config.yaml
model: "class-conditioned image flow-matching model"
dataset: "telescope images of galaxies (Galaxy Zoo DECaLS)"
train_examples: 44167
image_size: 48
horizontal_flip: false
conditioning: "class"
arch: "dit"
objective: "flow_matching"
cond_dim: 192
targets: ["bar"]
num_classes: 3
cond_dropout: 0.1
logit_normal_time: true
norm: "layernorm"
activation: "reglu"
mlp_ratio: 2.67
head_dim: 48
fused_qkv: true
qk_norm: false
dropout: 0.05
inner_norm: false
patch_size: [6, 6]
layers: 8
width: 160
positions: "learned"
optimizer: "soap"
beta2: 0.99
lr: 0.0019
beta1: 0.95
shampoo_beta: 0.99
eps: 1e-08
precondition_frequency: 16
max_precond_dim: 512
one_sided: false
adamw_lr_other_params: 0.0028
gradient_centralization: true
steps: 7300
batch_size: 128
epochs: 21.2
lr_schedule: "wsd_sqrt"
decay_fraction: 0.2
final_lr_fraction: 0.05
warmup_steps: 360
weight_decay: 0.1
adamw_weight_decay_other_params: 0.01
Rows from block 5, named by matrix and row number. Each number is 128 + 24 x the weight over its row's rms, rounded and kept within 0 to 255. All counts start at 0. Numbers have three digits each.
# ada: adaLN modulation (shift, scale and gate of each sublayer stacked) (model.blocks.5.ada.weight, 960x192), inputs 128-191
ada.629:103121133128168096140136105088124123112089153157120129073160112125139115121074121160144164130142125105150108110138146132186125105153148118135141103115142133136158113124107115131149134180113114
ada.630:119130129149115136124171137095143140104095152126112102154126130141144145126153132114139165125117113088125153135078085134155104139126113151130087106108128097148097148135094158147127103143086148
ada.631:143104097126159160158132149079111102110157120107119130163115135109131095129138147141168141060094161099163090119079169148125137170103139094120159131094122153126148145151130116105131130158103136
ada.632:145122126136126144137096126149160155150119141146125147135101151091126060135114147130094132141117153134112116125145125123144135066154122099096135121113135166143162154160139137089114136085134147
ada.633:101174112121092151105150114125128175153090142155105156124127110037139106153116092106134093140092145116126119125123104136187083148120124118134105093108137146141108114139108147100090111113125110
ada.634:150140096138109108139105086128134127076100153145120156100107119121169104148132119158124154157097169125163119082154128139175138089122104114149125091101162110144151146186106093099141129122122154
ada.635:087125135114096085126182134127136094162112171123083154122147121077182096160144193117132106128132134156170128109120095098180075119125090145135130119122122122128125108134072126109156154129141119
ada.636:090126120115120124113139104087119103141160094159114122087137100139111096107110128116118092111146167150088141197128121130119138117143128109115085139125132125127148127130137127131137121128123121
ada.637:132138132110132169086146155140134111086094157122159102134134114133142112128127112143150129066120133114149125129114156148164145122146120113122159136118088106166141160137145155151108175146114093
ada.638:154129103160100150112144121141115126119136141114125153119158174126119113113127156160102135154139142117130092155124115127101123125108155129117110103141140119114103111131104141099133111140156122
ada.639:151134092144151141123139112131126153143118108158140117128105136111143150131079092150092130079134132140141082138147146126213121084135134154114127069117138143108130150103150138099122168125123153
ada.640:110138125135136109127058146173114091108080167103124181125066152137113113144143126144164123085161133114147097124105104093122132093117115146114137108149115094136142091127170105143130136138175142
ada.641:150130140158138134142079128118145087124133093126117114152150136140122128113092135137181121167062142160126100136104112163124108132136130102160103135116068114161136105114144125123145154123098105
ada.642:118133146145134133141091107135157151110121123125132070164116144083112162127132179090107113118120085163166137126089138127099118186136096111113124136136101108128133114077109136166134118102130118
ada.643:122125140123117146127088126088110116154124132104112156158114125167123170159083143102140103148129093118139114097116129124131170119122123130134126160072123112088137152097184143178134137160066135
ada.644:156130134146142104122111113138154090157147126150146101138115124141142130130081110167150134147190079126141154131104101136145126133139106111183159098147119100128151148105192123073139114115124160
ada.645:120139150123138143120096140147119163109173109149102109099089137123124116080127075095114127187159141181122133113141150135082118154137071135139150109138111097132122176146181139112121124135142107
ada.646:103135104112147121098127100127117110119106155131125120105149180124112143110114140103151086189121161152129155157124123128159102167141105147124107080133129105123110135089123121128079109154107145
ada.647:078140088113154126091158145128107127179139153093134143142131128110126114101142115129116112160093162133151144132078120111141161166131118069098151140129126143147139123127124145135130158137115099
ada.648:101140140114123180142147139151151130112130149154107132144119130079151108143140154159138092139140103092123117119134127114131127135157117116123125078124145116097151135133108149177126090149138118
ada.649:164095134152113163140134142091158116074158100134137122120104127161177137109115128100116126132133131097122146119119058107139119167123110162107143117124136114117151127129144120103131094142173121
ada.650:139157148142131122146128112170164123162107150098134120081156109140134134109113105129084139164112130146111120069157158104135121146140151134149152139144133153125110138126112112070148088144099110
ada.651:070112110101163103138100107111110165124141162118108123128147098127128161101135149189135146138098143096131104130145101132168121122160109071143173142117132134156121106110149139110163151131156121
ada.652:112073152139119133125109139183163148173091111107121140173102145167127130109117091118119117137124143150108118113116136129146115170103073130107133131101147167099120135131090139094139128167154163
ada.653:135105102097152117168076133100118065146104099144121146110143134121089157137111122032145152111155124131110145118121178110102147136101123157102110138139118130117114171111166109100138123138130133
ada.654:116142143117140143096072136149145157117142100147120131125110153114138108135150136116124128143141152110140144127100155141114137171133114122138190210127125151112092091131117115119138151107135111
ada.655:124141159122123152096123115118168121108070152137096149099102112119138165123109079151134139116101103109117174115110094106121122143127160110122139122104136160112123117122163146179133122115133112
ada.656:148077129125107123175140146071143154119168105120128155072143180156134156132103104131160136147142109159117125080133159143115132143153128163106110139168133157114129100117119137164114166142132121
ada.657:122146110097149127137130105146120164139139131114131140136083139103200112162104095170091144114133147121158141100168181119167139118100138136096140118129168154144141143124111123146120128094130126
ada.658:130066124100118126143114156130171155150084103151137137084097129124136119076142136136107153118158114122166129170142152118124112104132169143139119096113100145134127122125174137135152141140162122
ada.659:138144124140137125130093165097120165142068122104155135098125147135132132144133098183109106193130083152114133148123105148137117109147157141088165092135113160133150130133152143125168097087180185
ada.660:097107131146179141124138121148149122120182155121101130087171106166154106142142091154177169140121142143094138148114131140146137136122093091136136152137150136142148142175158136155126135112094144
ada.661:080091113163122147113141141122096129096138124114137095181133138133124159114162123126084098109108143119133144136110136133149136164147114139107104125110128154130153105124093126151119095123164114
ada.662:144118115120107123099149106104119166067136121101138110155150142106131146167121135137103150091138156107127148125090126160105136174142087133136166158174111071112114108093136128163103111124153115
ada.663:157091174168123137169119179111140136095149140106096111137104127126117145121124130126151097145101127096121161121122128154139101146093129082128103099111116114134096131156096131121143099131092106
ada.664:166113137101115122156151145146101132132135125082095122121109102126100092112156133148134136089151191134125103131166117122120107146141126113139148183110148130100140125112127103140123123134099118
ada.665:099119142119106110135165158126142167113131121118113158138150124114175154148164101104128133218142089147104130149094122118097125125151159120130111175142150129142143141138091090109143123157135110
ada.666:162112146113115161145119120134116116138119131167118125118114187097150121083126107147092093125108104070168135167112092122111107141147134153107108157149120146170085096144085126106146124153157118
ada.667:083117104146105122145146138163104102084106125130171141086135156086114140111091151154137108144161116141154118112145163130135115118098160174154114088125123140133109131140140136120087150150136089
ada.668:130141162144176132161092160094103119165144141136156101119113111118110174112160130125165141122121100135119127120092131142092173147152117089137136101121185130124128086136171129086120115118128140
ada.669:116145134106148119150074150118125114144132116134117129134114110139086115114085136089120129143097128109126137136119160102106123179100107147160132159147105118141155111143108136144162154157145132
ada.670:087140158125185092170076110102118132136158150129142123113113118185101119120111123151141084131094123131118139200124163123117152138110125141125153143132164128156161134113174160128117139125133082
ada.671:127090125108132148102132163090109104119131165107112154137156124136144158114118132092121084131163090093094148121117146124118173153128096101132121137125064129129121095188102154111123177156158120
ada.672:140196162122144144124119155080091124175122097117134135082103095110138133191157121104123128072147134112135160157148120107141164143154157106114135151138134155131112112155106116085143104097138148
ada.673:135127151143129122162097187098147119095113108119109129130107125138140128115105108124144146160071108128154135129119149130163133137109112150139147116176143186128182124145157133160108141163088121
ada.674:124130169132130123183088134108121161135117135097125119108156141141102124110139142121152129145111161158112147083131148116111126098096104141112146124114082112139134144132173148163144087116099141
ada.675:104105153145153105156115183065121149119115169117120115137122126158119161123167072118144130122156123105090127140102164116104160135102158144149099117116088137096086141123121122110119133132116158
ada.676:104144112133125123107120133098145071123162142067126139132100093155120120156077141120154149154105103120142120111149148130123132159171126102153127119111123136102114126162129135157125136160095125
ada.677:150104141145103139129106139127125087182135111130107093158099136091130138177161128135126087182184138087141145122089100101126148121136089140147110163147131130119114094151122159117133140135134109
ada.678:137100115118145126082129134099093140180072205155142138149135127107106162116130078138129162166121095146134133110105125121146175096125093121116160113121113153108124142111142140160132161136139125
ada.679:150118127146116111155145122103129103132166126147125083161125135130159105139085176130140103155167128100151136122072136148167132156105181147125103130195107144145124120114137142076123127117143145
ada.680:126129130130132113102158116125131123074160133162134127153162139127163150084175123135140140159158121086160137121075147181051131196139134126095115140125143130125155127129087110114141135087128137
ada.681:109145117112135183123143116105129159147156136125118133090150129168125139127136076095112145127117123111079132135152184157106120106147135134163119155134149123086108120132105124169136088139076088
ada.682:142153159122142127073096128153152158064148151144163150125133110095121146114143056104086104129104120112120137160112133132112111142143148092099098152143153143096132154131095127152112144116095134
ada.683:131135137139142123088113165122126140149127122152118136138126150126104156120192111164099157132147094144144127099132126116184105087106164132143161068103117108133148086136119133081122134079088139
ada.684:115158143162144121102116153124124112133093175128109132117149117158106099176113082144142151127148132113128127122161101144134140150119173162146170174090126159124129127186117109157152129142147115
ada.685:119202102166119160148124104148139119213101122173115123121143159100110169137124173177100173121125137120129162130129082117145145135151087139112139126090132148184101126129122106073131141116136126
ada.686:126170142143137076163152145113147144171064167122118121100130133110098200130129136109154125149142123122111151128192152134160126144128128082125162121155131150140118112151135124095114099108136122
ada.687:112120150111126151114124118189133134097145146095147127145162152130112123099108154061119122118149149114154146135092149150085156176149125133157080154141110130146063127111152115121132119129172155
ada.688:111139095134117122126142160124164160114109124154126113121165125115101162110135135085184118108125138147156127106141143114114108103117078116124157137122065133159092120150131131087106183133124171
ada.689:136089119099124093145167161155130139123150145132111130111098120147141151129134116171112124095127129127078152165157120156117118105108139125118129179177130148133135148128133121092145117112120126
ada.690:118140104099127111135058106109138139084174138162138117136086131151149112116144114118113145138129075170142136129140102138140157091119139160085132135155115120121177154116121124095171102189145184
ada.691:153164107147132108136145107128103082153110129119119094064083095103142094142167156126108118142133106109119118177094150146163116129115142116128125141155134117150129167128170112151126120118126176
ada.692:119131118104138108101122111121108135110161120124126146116136115139121158118131126154163126143139121146126146151119126112099122134153122089118102081163108139122098112071114126095139146143148148
ada.693:103184168120120121118132095123109144171108166168160131102130149135150182134131072135110140143158088106089152093104141162170163118127148141126125120112196162103132098120154131103135117125122074
ada.694:162157134107132123170118114122132141177149109127123137137133117080183129144103080113133164115143166115121141144125135125110071096161142172127120146151132122136117108146131096094138181118076132
ada.695:103099134110139115117116147055133111134123135131144162149171145136104150166155129108156118112145135101122151083089146136067164155113138103158127107143125160149114153153132156138123133164149125
ada.696:108117135155091143166129140075117150114162140110124102186161135091107157134148132118166128141136084124129141143132137132131118174118116139116106139153121131131108175126108099095105117131126140
ada.697:143133106134153126116117162124155133138177106143103160127138151147130146101128148144142159117098145123141128145125103101090093140135133138140122131109115080153149142121155154165128128164164131
ada.698:117062146141120088169103119164172093090151093140098100131111142125122094157096145147173134109140175108103133166111098099152131139131101115118127099116142158160144168139145148178100112111161161
ada.699:144111142144162137160124172122149133121069143136123124120129131122159155094091137108156102155098075138139124144157139151114124134103088140108139162114116139138086124118185145132141160155123115
ada.700:128120148122132135147156111158094108080059105111154114088146161111107163179175123094164156118152111116101135165121136128148162138117118114094141133160156108120137112159118113138121129135128100
ada.701:117091137111122130153148179121141118135143131083187078141136131111083173140109110125120071113091143151141171125102154118125099136104134118186131107133067169132110131137160163131123135151101121
ada.702:160095166148156142151168182131077136123104119099120105151081118144097136123136130111114097141144104133151154113103099091106156162151170134121112167135157129143170116143095116076138166119166136
ada.703:130120118122164117114145130153115108139153110137128102178105183125161101117128129060122125104121069147121110137135107125150129145101144146147136138143125123103125100179077127153110116097160135
ada.704:128135142158157111094101115087094104154131085124142115147128149164091173139129136154136115121122121150119139104118153100087126141132088095129170130097109118161112107151151135158139136088103111
ada.705:133187122100114125163172116137118121139139106130112123120124139113182111117135080110135125097105167131131123158134080139176132134167161149129152014112112144110134172131149116109157169132121126
ada.706:135101160139119119174108138134109154176138119116141118105136122109093177102179145145140151096101122105157142160150121108137182164117119122158118132136104148122087146126114109101122137100171161
ada.707:107178103140125137112089139105141092169133096116128117126160139193125146153137138097161129135141119136106137129122174133135078115089102114118101117143099126148133109127108128131113081175126152
ada.708:103086134130128110141130151131119138100106158118122158089145144109097142096073160090162092119109109122126139095124190114106167107122091101126168105165128129154090134133133111127120136150139128
ada.709:162115167134133102146112161089140062112108133120135145140102158102102141071131135130130121104135121109136159109124128139072156156158123057084146112124090125142136119157201140126139121157136104
ada.710:157094119121102143138171136104091088115142121138116096176106144161084171164099118131147124097107100087152121136148133114092158169101141153134116164169131133146114163136113116118156103177078141
ada.711:118106146106096150137120102108162180079143167161128156167134158164142138119088099097150135150153123121135111124145133147149131121129145134103093135132122099129146084138112101108114152136163168
ada.712:123131134155093116156107134087139138110118125133093112171133124134106110130161152126105107126126117142143124158121102114110150129152146153134145144162100098137131094158128118145131154143121163
ada.713:116114151136127120169065145108130127141105108098153101141155141134098116157102134194095131111086101094103116167100124131122129099130149109155138123117163138160097114162171128151126144136105128
ada.714:147116116141164129114157145176108131167135097136128130176112109097106147146116132180133129143134185166121126173150128105135103203098144117146123143101114147142104101129127152130137112109097147
ada.715:174096144120115124078146120113158141101088108118102139146122108112150157116090170187160152090138070095171089117135157119116112129135127121122159144169153108100132143137116117161125114102147109
ada.716:129119132122129103147076177152107140131121131100162146114142134176121177151097128098132123174103080167085122102164148121123172152125113103156129139081144148142160131142112128143139121110101124
ada.717:113120115131109113107090157127131117147136107098092151103124130152134135090170102187147119133162159145123152155120123122149203117153097127156121087122154114152119086156114085123131137101160142
ada.718:148180082114111146138154091123168130206132122122112158098100093135128121131132098151145123127144113100113121093143120137124150138084133086111072108145106150136137130104126113136157113096123157
ada.719:133152137131129133153146139076139117135138147126139148083122151148096159152148116108165111165116131120122152128105155088161099123137170111147078104146136151174133091135155136084126153129184096
ada.720:126138138128142105129112157156167110078147115111111142147081146102127124081127071141108089166123083120128102142117127158080150141158074107111128095131103130183137144139129139129137101116154140
ada.721:136090137105116144130124128182111142085195120108149125129156123142114170131111127129150135170091110146155087100120136127120173167136123070096120122126147133141089149146127129151124084134126163
ada.722:141115146129143133105151084156117176062139126138093109185137127097147151154102126132138118119129087139138112063141126132164114119107149089138131132145155127108129140149083142105118139130130104
ada.723:122121107129100161130143130128112123056145157119165140141128136109119143099079106130135092170101137137121143129124112130115104149125117166151159142111108073166110134152098154065082151141125117
ada.724:113108114106111157123164091122123086126131126127114106120137147156128180112132171135108113109111095120123121115097105117121117127106124120145115157148107122120102120118126157074145073124140139
ada.725:137107121113141098138075169159148136117104149102148159131127142120134184139154170154130110103129092145136150139129139141133148112132119113080123131142141103137166116103120124064143135166128096
ada.726:127196128114117133109193122124119137155125130108082129110126122133137113143120121115147131118112166113105147167115139120095149142117175104102155159141139145099104163108094158147144122096100108
ada.727:127129072155143173128123110131137125135126122120135103117136095126153146098145130105097113113159161118113142135138127122153114141139141178088110083103111106152106180105120111077118127117085109
ada.728:121107124149132143114118121142120125150124106152117103106076113147124162112153133109098163140152154119126153161147105131102124194121133185146147222099125115121112154125114179151113096159114148
ada.729:108104112123133133149141091082122149145058135091156123147105155144179099092086064144100154088169096139086120111151128135135136046124102154101138112126160130136176139115128139153119145149157141
ada.730:166136161125138090157129127114124132177115119076125101158110141162095194133152117180160137136135117117107109102164110144105132114101144140098141145175086084167150157141130137104134120151098106
ada.731:098136142105136115134065116116120136134156159106134168101156135148122116117157122111121143118109112156144131087092121098145127074113119077131125113164094117148118104108129067103107125141148144
ada.732:098104128135099142137134134135143131102113139087114133125175180119144156125097111072141111114155120149118154113145108115130134142143089130157130106145134151130156131128146156159120126139144149
ada.733:102120155109135158099123146124130126180109119119122105137160173123133131128055150133107157145080109126162140114093105098138154146124106133168130165121140086114088133118141125147146106158048124
ada.734:126108132170113143127099107114144114099136112125166145111140089143126161133138128082115119134094112169092111126107111135139108120155111127126101104125140169116154129137136130118128099146087116
ada.735:124102165130166113060114099131118155118130087107161151154146138087106105115104130134113097133132153092115183154102081137103152175093098117159132128131147177123142154111132147109161126150130159
ada.736:155186096140113143151079139146090118094129130130147119159091090145142097120159169114147115103063119161141141104095111131134171134123099148150127116088137124136154128173090134149162167110116128
ada.737:144140118153128130146072120117168138139158135156131161104129087130109111154091124133145140133135139091081117113114114106164125086118085114151118095095095142133121112145126111091132153159137155
ada.738:094144125112171144150086166105144118106134132150113135119140084113117154140173144165157104156139092103170124182120104125123108151100144074200142165162115126131152131141118134155156102115138117
ada.739:125146131113166139119118124119132109157108111125125151085122142172151138091095123095154140118094130127133121081116121115134140142116126121120143150172137139167141144129142142130118131131126126
ada.740:131151126130129094129066174117124088116127144173191151138149112093116150081192135133116123156116134104124121138139113123098142173122097132146134113106077154136145104175114128094121154133125090
ada.741:112118127114109156141123131145121126137164147129116112159132147156102173100082145153111160106126104149112138106121143133114145103116162161168128144128142113112104133130095154096141089105139117
ada.742:093157150118146127145125131096143097194143143114116160128125120141100106123141099164162159117123123096159150117087102147117149142129117083094112154141145124114102132164169124103121127107072111
ada.743:114175140126149127121132137149135115150132090121082121124105144141155132141145099148107141167172122093134122108162118106152100137124165120122114127099108160142120150124122148166117153107139106
ada.744:124123136095130125120152136178125131122142148129152151098173099134145149171133155198130145141133100107135115138098134096120137146126117142151123129109106075143127110160143098128123116112122081
ada.745:163120141137134100153124118160121128128118123109193125095140103148114109131141120115137150095158161133124102133210171131130121105149131119160136050127133123130089105116068147137097162129113147
ada.746:106126123154158131114117164113114153136141144111103140131120134123136134142129068142145167093113072146149158146152141105093133129140138090117133104135145136116132204160150144104140144169141131
ada.747:123107132150133155117098096076116116161136093132128131123149164173097145175137115102094169134141154149107158110165114106120119194131124143154165141122104090122120144153145118110136157127139122
ada.748:134089116112140120176169128155115099119161088123107124118176115111129137146134156108144140157137097167096151118138114129120169151159092155114163154138104128120152131120125138121172144117165108
ada.749:104139113154136135106127097134114155137143146123121144105103153128162090116119152121120123115117140120120107113108143141194090113137102128118167071145127120133148096097117147145122128090166151
ada.750:131140149138142140104148128177178109095121137120134115139115120137141124114154124130157143107140187081119137108125092131117081101141144122163124197087128131136116103144149129113135133108097146
ada.751:125130166161156129109134111169085109121111135091129143116139105121103130127102147094128134158121082110176139149137136151116183144120166162099129105111108124178105103147133144132123103123115139
ada.752:072127138112153128091096119149133126104141105100081151119099119173122105130105134118128123151089101117137092067168116117158133123128175137093144129123109111152101109110138117150119143103125139
ada.753:135099127123145176143131167107132114126158148120131134166166146162117178139135126102095158127140131143157129092141105125131119152133098141124128145103130169154122138097097119100149099137119136
ada.754:139152135110145124140151141119159120128147164106102102101145152157160087078136096100180145110161132134104104105108119129134114127118134118128151151114099124096134120128134150155096096099072102
ada.755:129073106115141144110156096178122117134170126164127133087131151128165126121094202090163097139109145136111118155104089111149137148144110142123138169145118093127087133128121113109133098137146128
ada.756:096100133116069165100156126115128135095059146148122114169087123122120079138150112146158126117091124154142118157124124143122119168138123100136153242151151124104151100100133164141144112143120137
ada.757:101150127082124135144113122147111151157186104111139147172075133100141124091105136165130142118116116155132133102128149153156096134164168098134166171096126128100181108086157105116142165155154093
ada.758:128095109152155161122117128130107127135160105139123078134111149126158122162135159087147185117140103153131160168137142108138143166119173145146101190110092106123127155106121153187133138127096171
ada.759:139103140136158112089137143152149138161138151128133097134106148103092166087142139154146135150144138108147141134163093115124136153087121132153118143157093139155097113136142159121147143127128115
ada.760:100160132139117136148097125195150141138109120152133131148149108137115126128126073127181176130116103102119144180138137120092150163123124145153122160093160162122117126149120135158141116109084159
ada.761:144104133138111188128155086152103126156130159104141084119148106133141157151146178111092137131114111126075116089128119114125107159117132174105145143095146128093105124128100109164101109151112095
ada.762:134131145125132130152093148103147120156151136080111123117107152145135165160126164134109141116141093115108122123153112113112098161127141149164163246138125152098118140119126152174151104130142092
ada.763:120128146150124149129093152150134118130143173121062130083129133162154155114105107112125100135099136109157118144134114140128135177129164116126143108123167134138117135123073125086130094103136125
ada.764:145126127098160080108109164160127110128179108107122146120102134131166115156163177108118150093130135134130128154157122079152149079113158141137165166136112158091118133109115110146155150125120116
ada.765:075120146113121121118110166116135154078162137130100106132138160157088114120150076136156160117146126159155125171167101122097104153128127140087115131134126158101102098141161162119124128120114104
ada.766:148128145131124165118139157115117120143135125092176117119066136156115131159117081106128129110113112154137148236081127105096134137080153143137135101109143136137129129134118138148104100135122128
ada.767:144113126117155138147101135167121102052143171122125081124142099134150124055160065079119136139180152148139097126101137126122121124156156112125125111148126153109113166134117154137120146127151140
ada.768:140139148120121125143093129066152110149135135081160118109127143149109112108096159090127089121163114136112123169144116156108134137104099114110154143132098117139176157146118167147124130098145108
ada.769:126103133130142129109114108168138114111076152139125069170108150148086147114148093181165138093141153123104121128114135093107094164098118104115166152170120103143088098146110112118152146113092098
ada.770:110141166109129140104169156080128116095110144096114111153093138117144164132161078169123124133103165108098132113104119126114158180119169134128162145151119176133136133146112107146103097120127096
ada.771:099087133117150091121149136102129109114192162120139098098124099181174190133075106114132147159189183135156124080109185138086124137155124113103092118133091133127142136131103123133126165146142122
ada.772:142103160097133117142081133143154120114132132115150158154133110133086194130120174141149125099102067135155144154114137105123160111119105118138120135176059161109114137124117152155127137116155143
ada.773:118131152125099120088124162131097110122110163103162143155135117123114139132101120122128130168091101120100146154129134088087137135122165115145118133156112159120124150165136117097136135175099128
ada.774:117122118112160156129113105204133099135140096116137155126144126105114162120130136088119131104151105121128106074151145127118123100149185120156151161083101135108129121138109135155185095123089116
ada.775:100160110139132098099120112167142097078077148126136155098157155145157140177109091161113104141119106115135136093123157114157153142143103150155129139162135174131125126100130141169136175151118141
ada.776:134120160149153106077126115136156128054135089103132116150116158174107113151105143146176181133125084142166133133107148138091124118125070172122110144182126073142108098128124137141135159122164108
ada.777:130098151123145127139146139149120144160138148084137088096092150130122131156115167117110118131134149117090132158119141137082144162110154125125172105145103169123116130153138143149139102143122118
ada.778:097160139099133102145135114088173183090150108117152118165124120120101099111150107165097107125108095121098154132139096134091114045119132120147124105141141112102148156157140109096129119137141136
ada.779:101134157115126135136091155173095146160095119117081126108146133156107146082168152108142120105123132107122134107101132099106146183096122104148119148148128129158122147141111162116142136105101156
ada.780:133088117154134141135172129107124103117169146104122161185092099155114108134135142133161113135138162157154137122167121132130118097119130089119080142113149139122134150100150145122165121160177121
ada.781:147113145101144125113150157114087143096063125111137103143130153090102179089160137127140147123145105133126124119127144127116117099142113171139128133154128127126111113141159129160127109156098098
ada.782:131059136111129131113164149158137133121126118112135129076128130145157157125138113171148131183148107110160156162138130148146127145106146116130099133112142165140145148127089114152104122156131120
ada.783:153092139111117154168092171110125147118155077137181134195098120138098122119158124130144125117167116109164159084135138113151111091104099154137151121087124159123133156121149125068145092124131135
ada.784:160113121141105144125165073113112103165191145124128129115094133102105099147071157136152111126142101094096094091142119089128125090113145129147117148124148125140115147153060118161138099134153121
ada.785:123143141128148179141175083083149117130168105121147139127172142140137141136111069099140085175111099160176144110131138130152091140129081132124128120163143155095106105133132109136117122164076155
ada.786:112120184097166112127132142115115083144144132099154124129133130086110165147133113178145107149128113144112125098104137151147139118115130176103122151177146088139126056136102088136151137106132104
ada.787:147118149097142137133128106139118139122154123076120123114104146138209147133112147113119146092147081117088135107137127111139126117119112134140124255132141144093119139117099131135150103135130054
ada.788:095078111121128138133121153123112104164139160104148106143121167118123093157132155138142112091157151122092129151159147141135087126162155117151129118129107127121127098092131115143140112129164091
ada.789:154099162141095098142085134096084134164143124117127131143113119140162155157163176143153110156117093079157149192111133103115153166106069116123106106161099136156099128124132165095123153117150144
ada.790:098143133122110137149082175123111108111114119101126147122120113058130091125139115101151113115108135133095146204131127141090143169117141130103122150133097118119118133165105123165150147117141162
ada.791:084136103156168112102155124157135146110156123157136109142134134125113122096090115115126125151147140112129129083123134155086147110172088129103134120119103094147157168092165137143138173162106090
ada.792:126104119130146135088149092145133115143159070159116126103121107122085122124130097120118083127108182141165124147137122130175116116107109160114117093123109118150138155131138099111127141107147140
ada.793:096102169120157142103129100113171141144126104134154144113153118140142165173064100129123122132143112070081158123133136155118115113149162105128102138080132191106124131162144152100117095142130126
ada.794:111087133126135115121100135135113126136188130119147137176129109154106127105166081114154105158125140178116139198129147138046122156134109104139148149164145120162115106107139149106139109117149141
ada.795:126164167124085093167087147123110150118153170111117136133137124134139125139115090163161119080135091138144130090139138099132121155115113166133121120129143141109111109128181139126131134167183147
ada.796:110144166125096125117191157144107120093076159116140126100101168110100163117155121136161142061135155147149170174130129103106165106137114120112139068124101152111133136155126145158133144162104093
ada.797:130121125126204147141115138098121125137116094111147125106133129144109083149115092143150142118127116120140120160130153116132142114151145123123113108148104116144137131116146111182111163121108125
ada.798:097123102159163145073143105121098122161134118104136138136078137094146146147129105117123130141149137100150115077135113141131136153089091114116132118115067130160125120146177118145113103153151119
ada.799:085130160124102116125128133140128104145131172103141122090169138136129149108159103110152128134080116151095147139107139119092115148083134128158072176148121127141106118140104122095104099143117116
ada.800:143115093095108143110152128149117103123114141144119124100119146109172090109107100127118176131139119128155107143149106134090149123116135079095159141133118133120113114163154133099128095170100162
ada.801:132135146140132124124120074138137153133136091134112161101142134178154110119093123106128117156135167101135114134141154123130133128100139136082123029089079120103132138136094094125147112163144103
ada.802:102150142091125133141131113135157124099075189158102144107116086118096142146091131121145159129106113137124127165113151107089134133138140148141101098156091095157144124090100104103146165138141131
ada.803:092140147109132081100156108135087128141129093122164106145147125080135172158123076099131165154140126148146171132148126113133127114146144100166146123135140153202170121138114115165126140155128138
ada.804:160151115142080147161143089096116149100129119168111125061157152102121136111134181165126123145124142094148167135150130160144122125088088167139131157129079137114119157124135113107159131150096086
ada.805:123113125136130139141067157110098112112125146154106099100079122184138155144138152124166111139144074184142139106135133118113077131133117099110112147150159138095162124095155151144133147128137140
ada.806:128106111117142120128098126128113126141100099141150113086147127085124156103096154146126142160109085149103127105105113102063143123131137147099132079085089140134098118105116130118143101125163144
ada.807:131142134097143148142116118143163141162086159181116171113122133129123099159142083157117114108147151101170134137171111138100144093115147118158122157103129075141115136139150129115133129136083123
ada.808:090101125129132162126129151105146102106128119129137107106146153058150128128136154099124170118094185129141154130146110137125104125107139111119103091114140129142136110124128106137116127102126153
ada.809:098118150151134115155151170118161164126117117141151095127139112166128134118096119145131133134103115073167137186151089101145147149116117157136135086175128143134083153128087108144148176149101144
ada.810:132117100163151095150152123159112107100150100107113138115137130089155107130116125160125156123158119146145137110148115152108123148081142161154150136086094172098135107177146122121109171154157079
ada.811:103090140118090136136104124106073068133130121099148159066127157151149108179115139119113090097116144104113111113137147145092180145121141110059104198123107114068134113086138147143094109137111102
ada.812:081111131108131135079094138141149119126133110097151111154121126132103097123120124120128121058159138115145145142083118123131168112110129148147117104101104180129081112113120156140176172159075134
ada.813:072157115133070111120096129109153088161142135095109110183142140104109130114104117121122123186150126145108143112114134131088119101121145146095124074102105129094133082132143114148110151095126130
ada.814:084147126109099110097156123145117121122148114126110127100069129149123097170109161128107092105173102126111122134143115130138157108179141117092152168159177128119086139121117101102134094128095122
ada.815:161163138144126113110088123126127153096134122162130109107150142126161161110174106113104128118146116157133161126088117146138080110153157100121128164131156175134187119089152104157145118131149167
ada.816:161101121095111142101176104136102128110157128118117175103152161113151114133123093154113161084133143093093154176153149144144140096129118172128132136123108141093106120117132109141130133122169096
ada.817:149161144126121169135123129145110131130125131148124129115139169120120093159149167093119112115045117141080119144144125143131111080126094093144157224107081181124097106122106122106123126134148153
ada.818:154099144133139091093131127119154120133107090128112127138146137112163123152075156113140135126135166109083068110120128131170123094141112119078160146130124103105088138155123086125108146158131095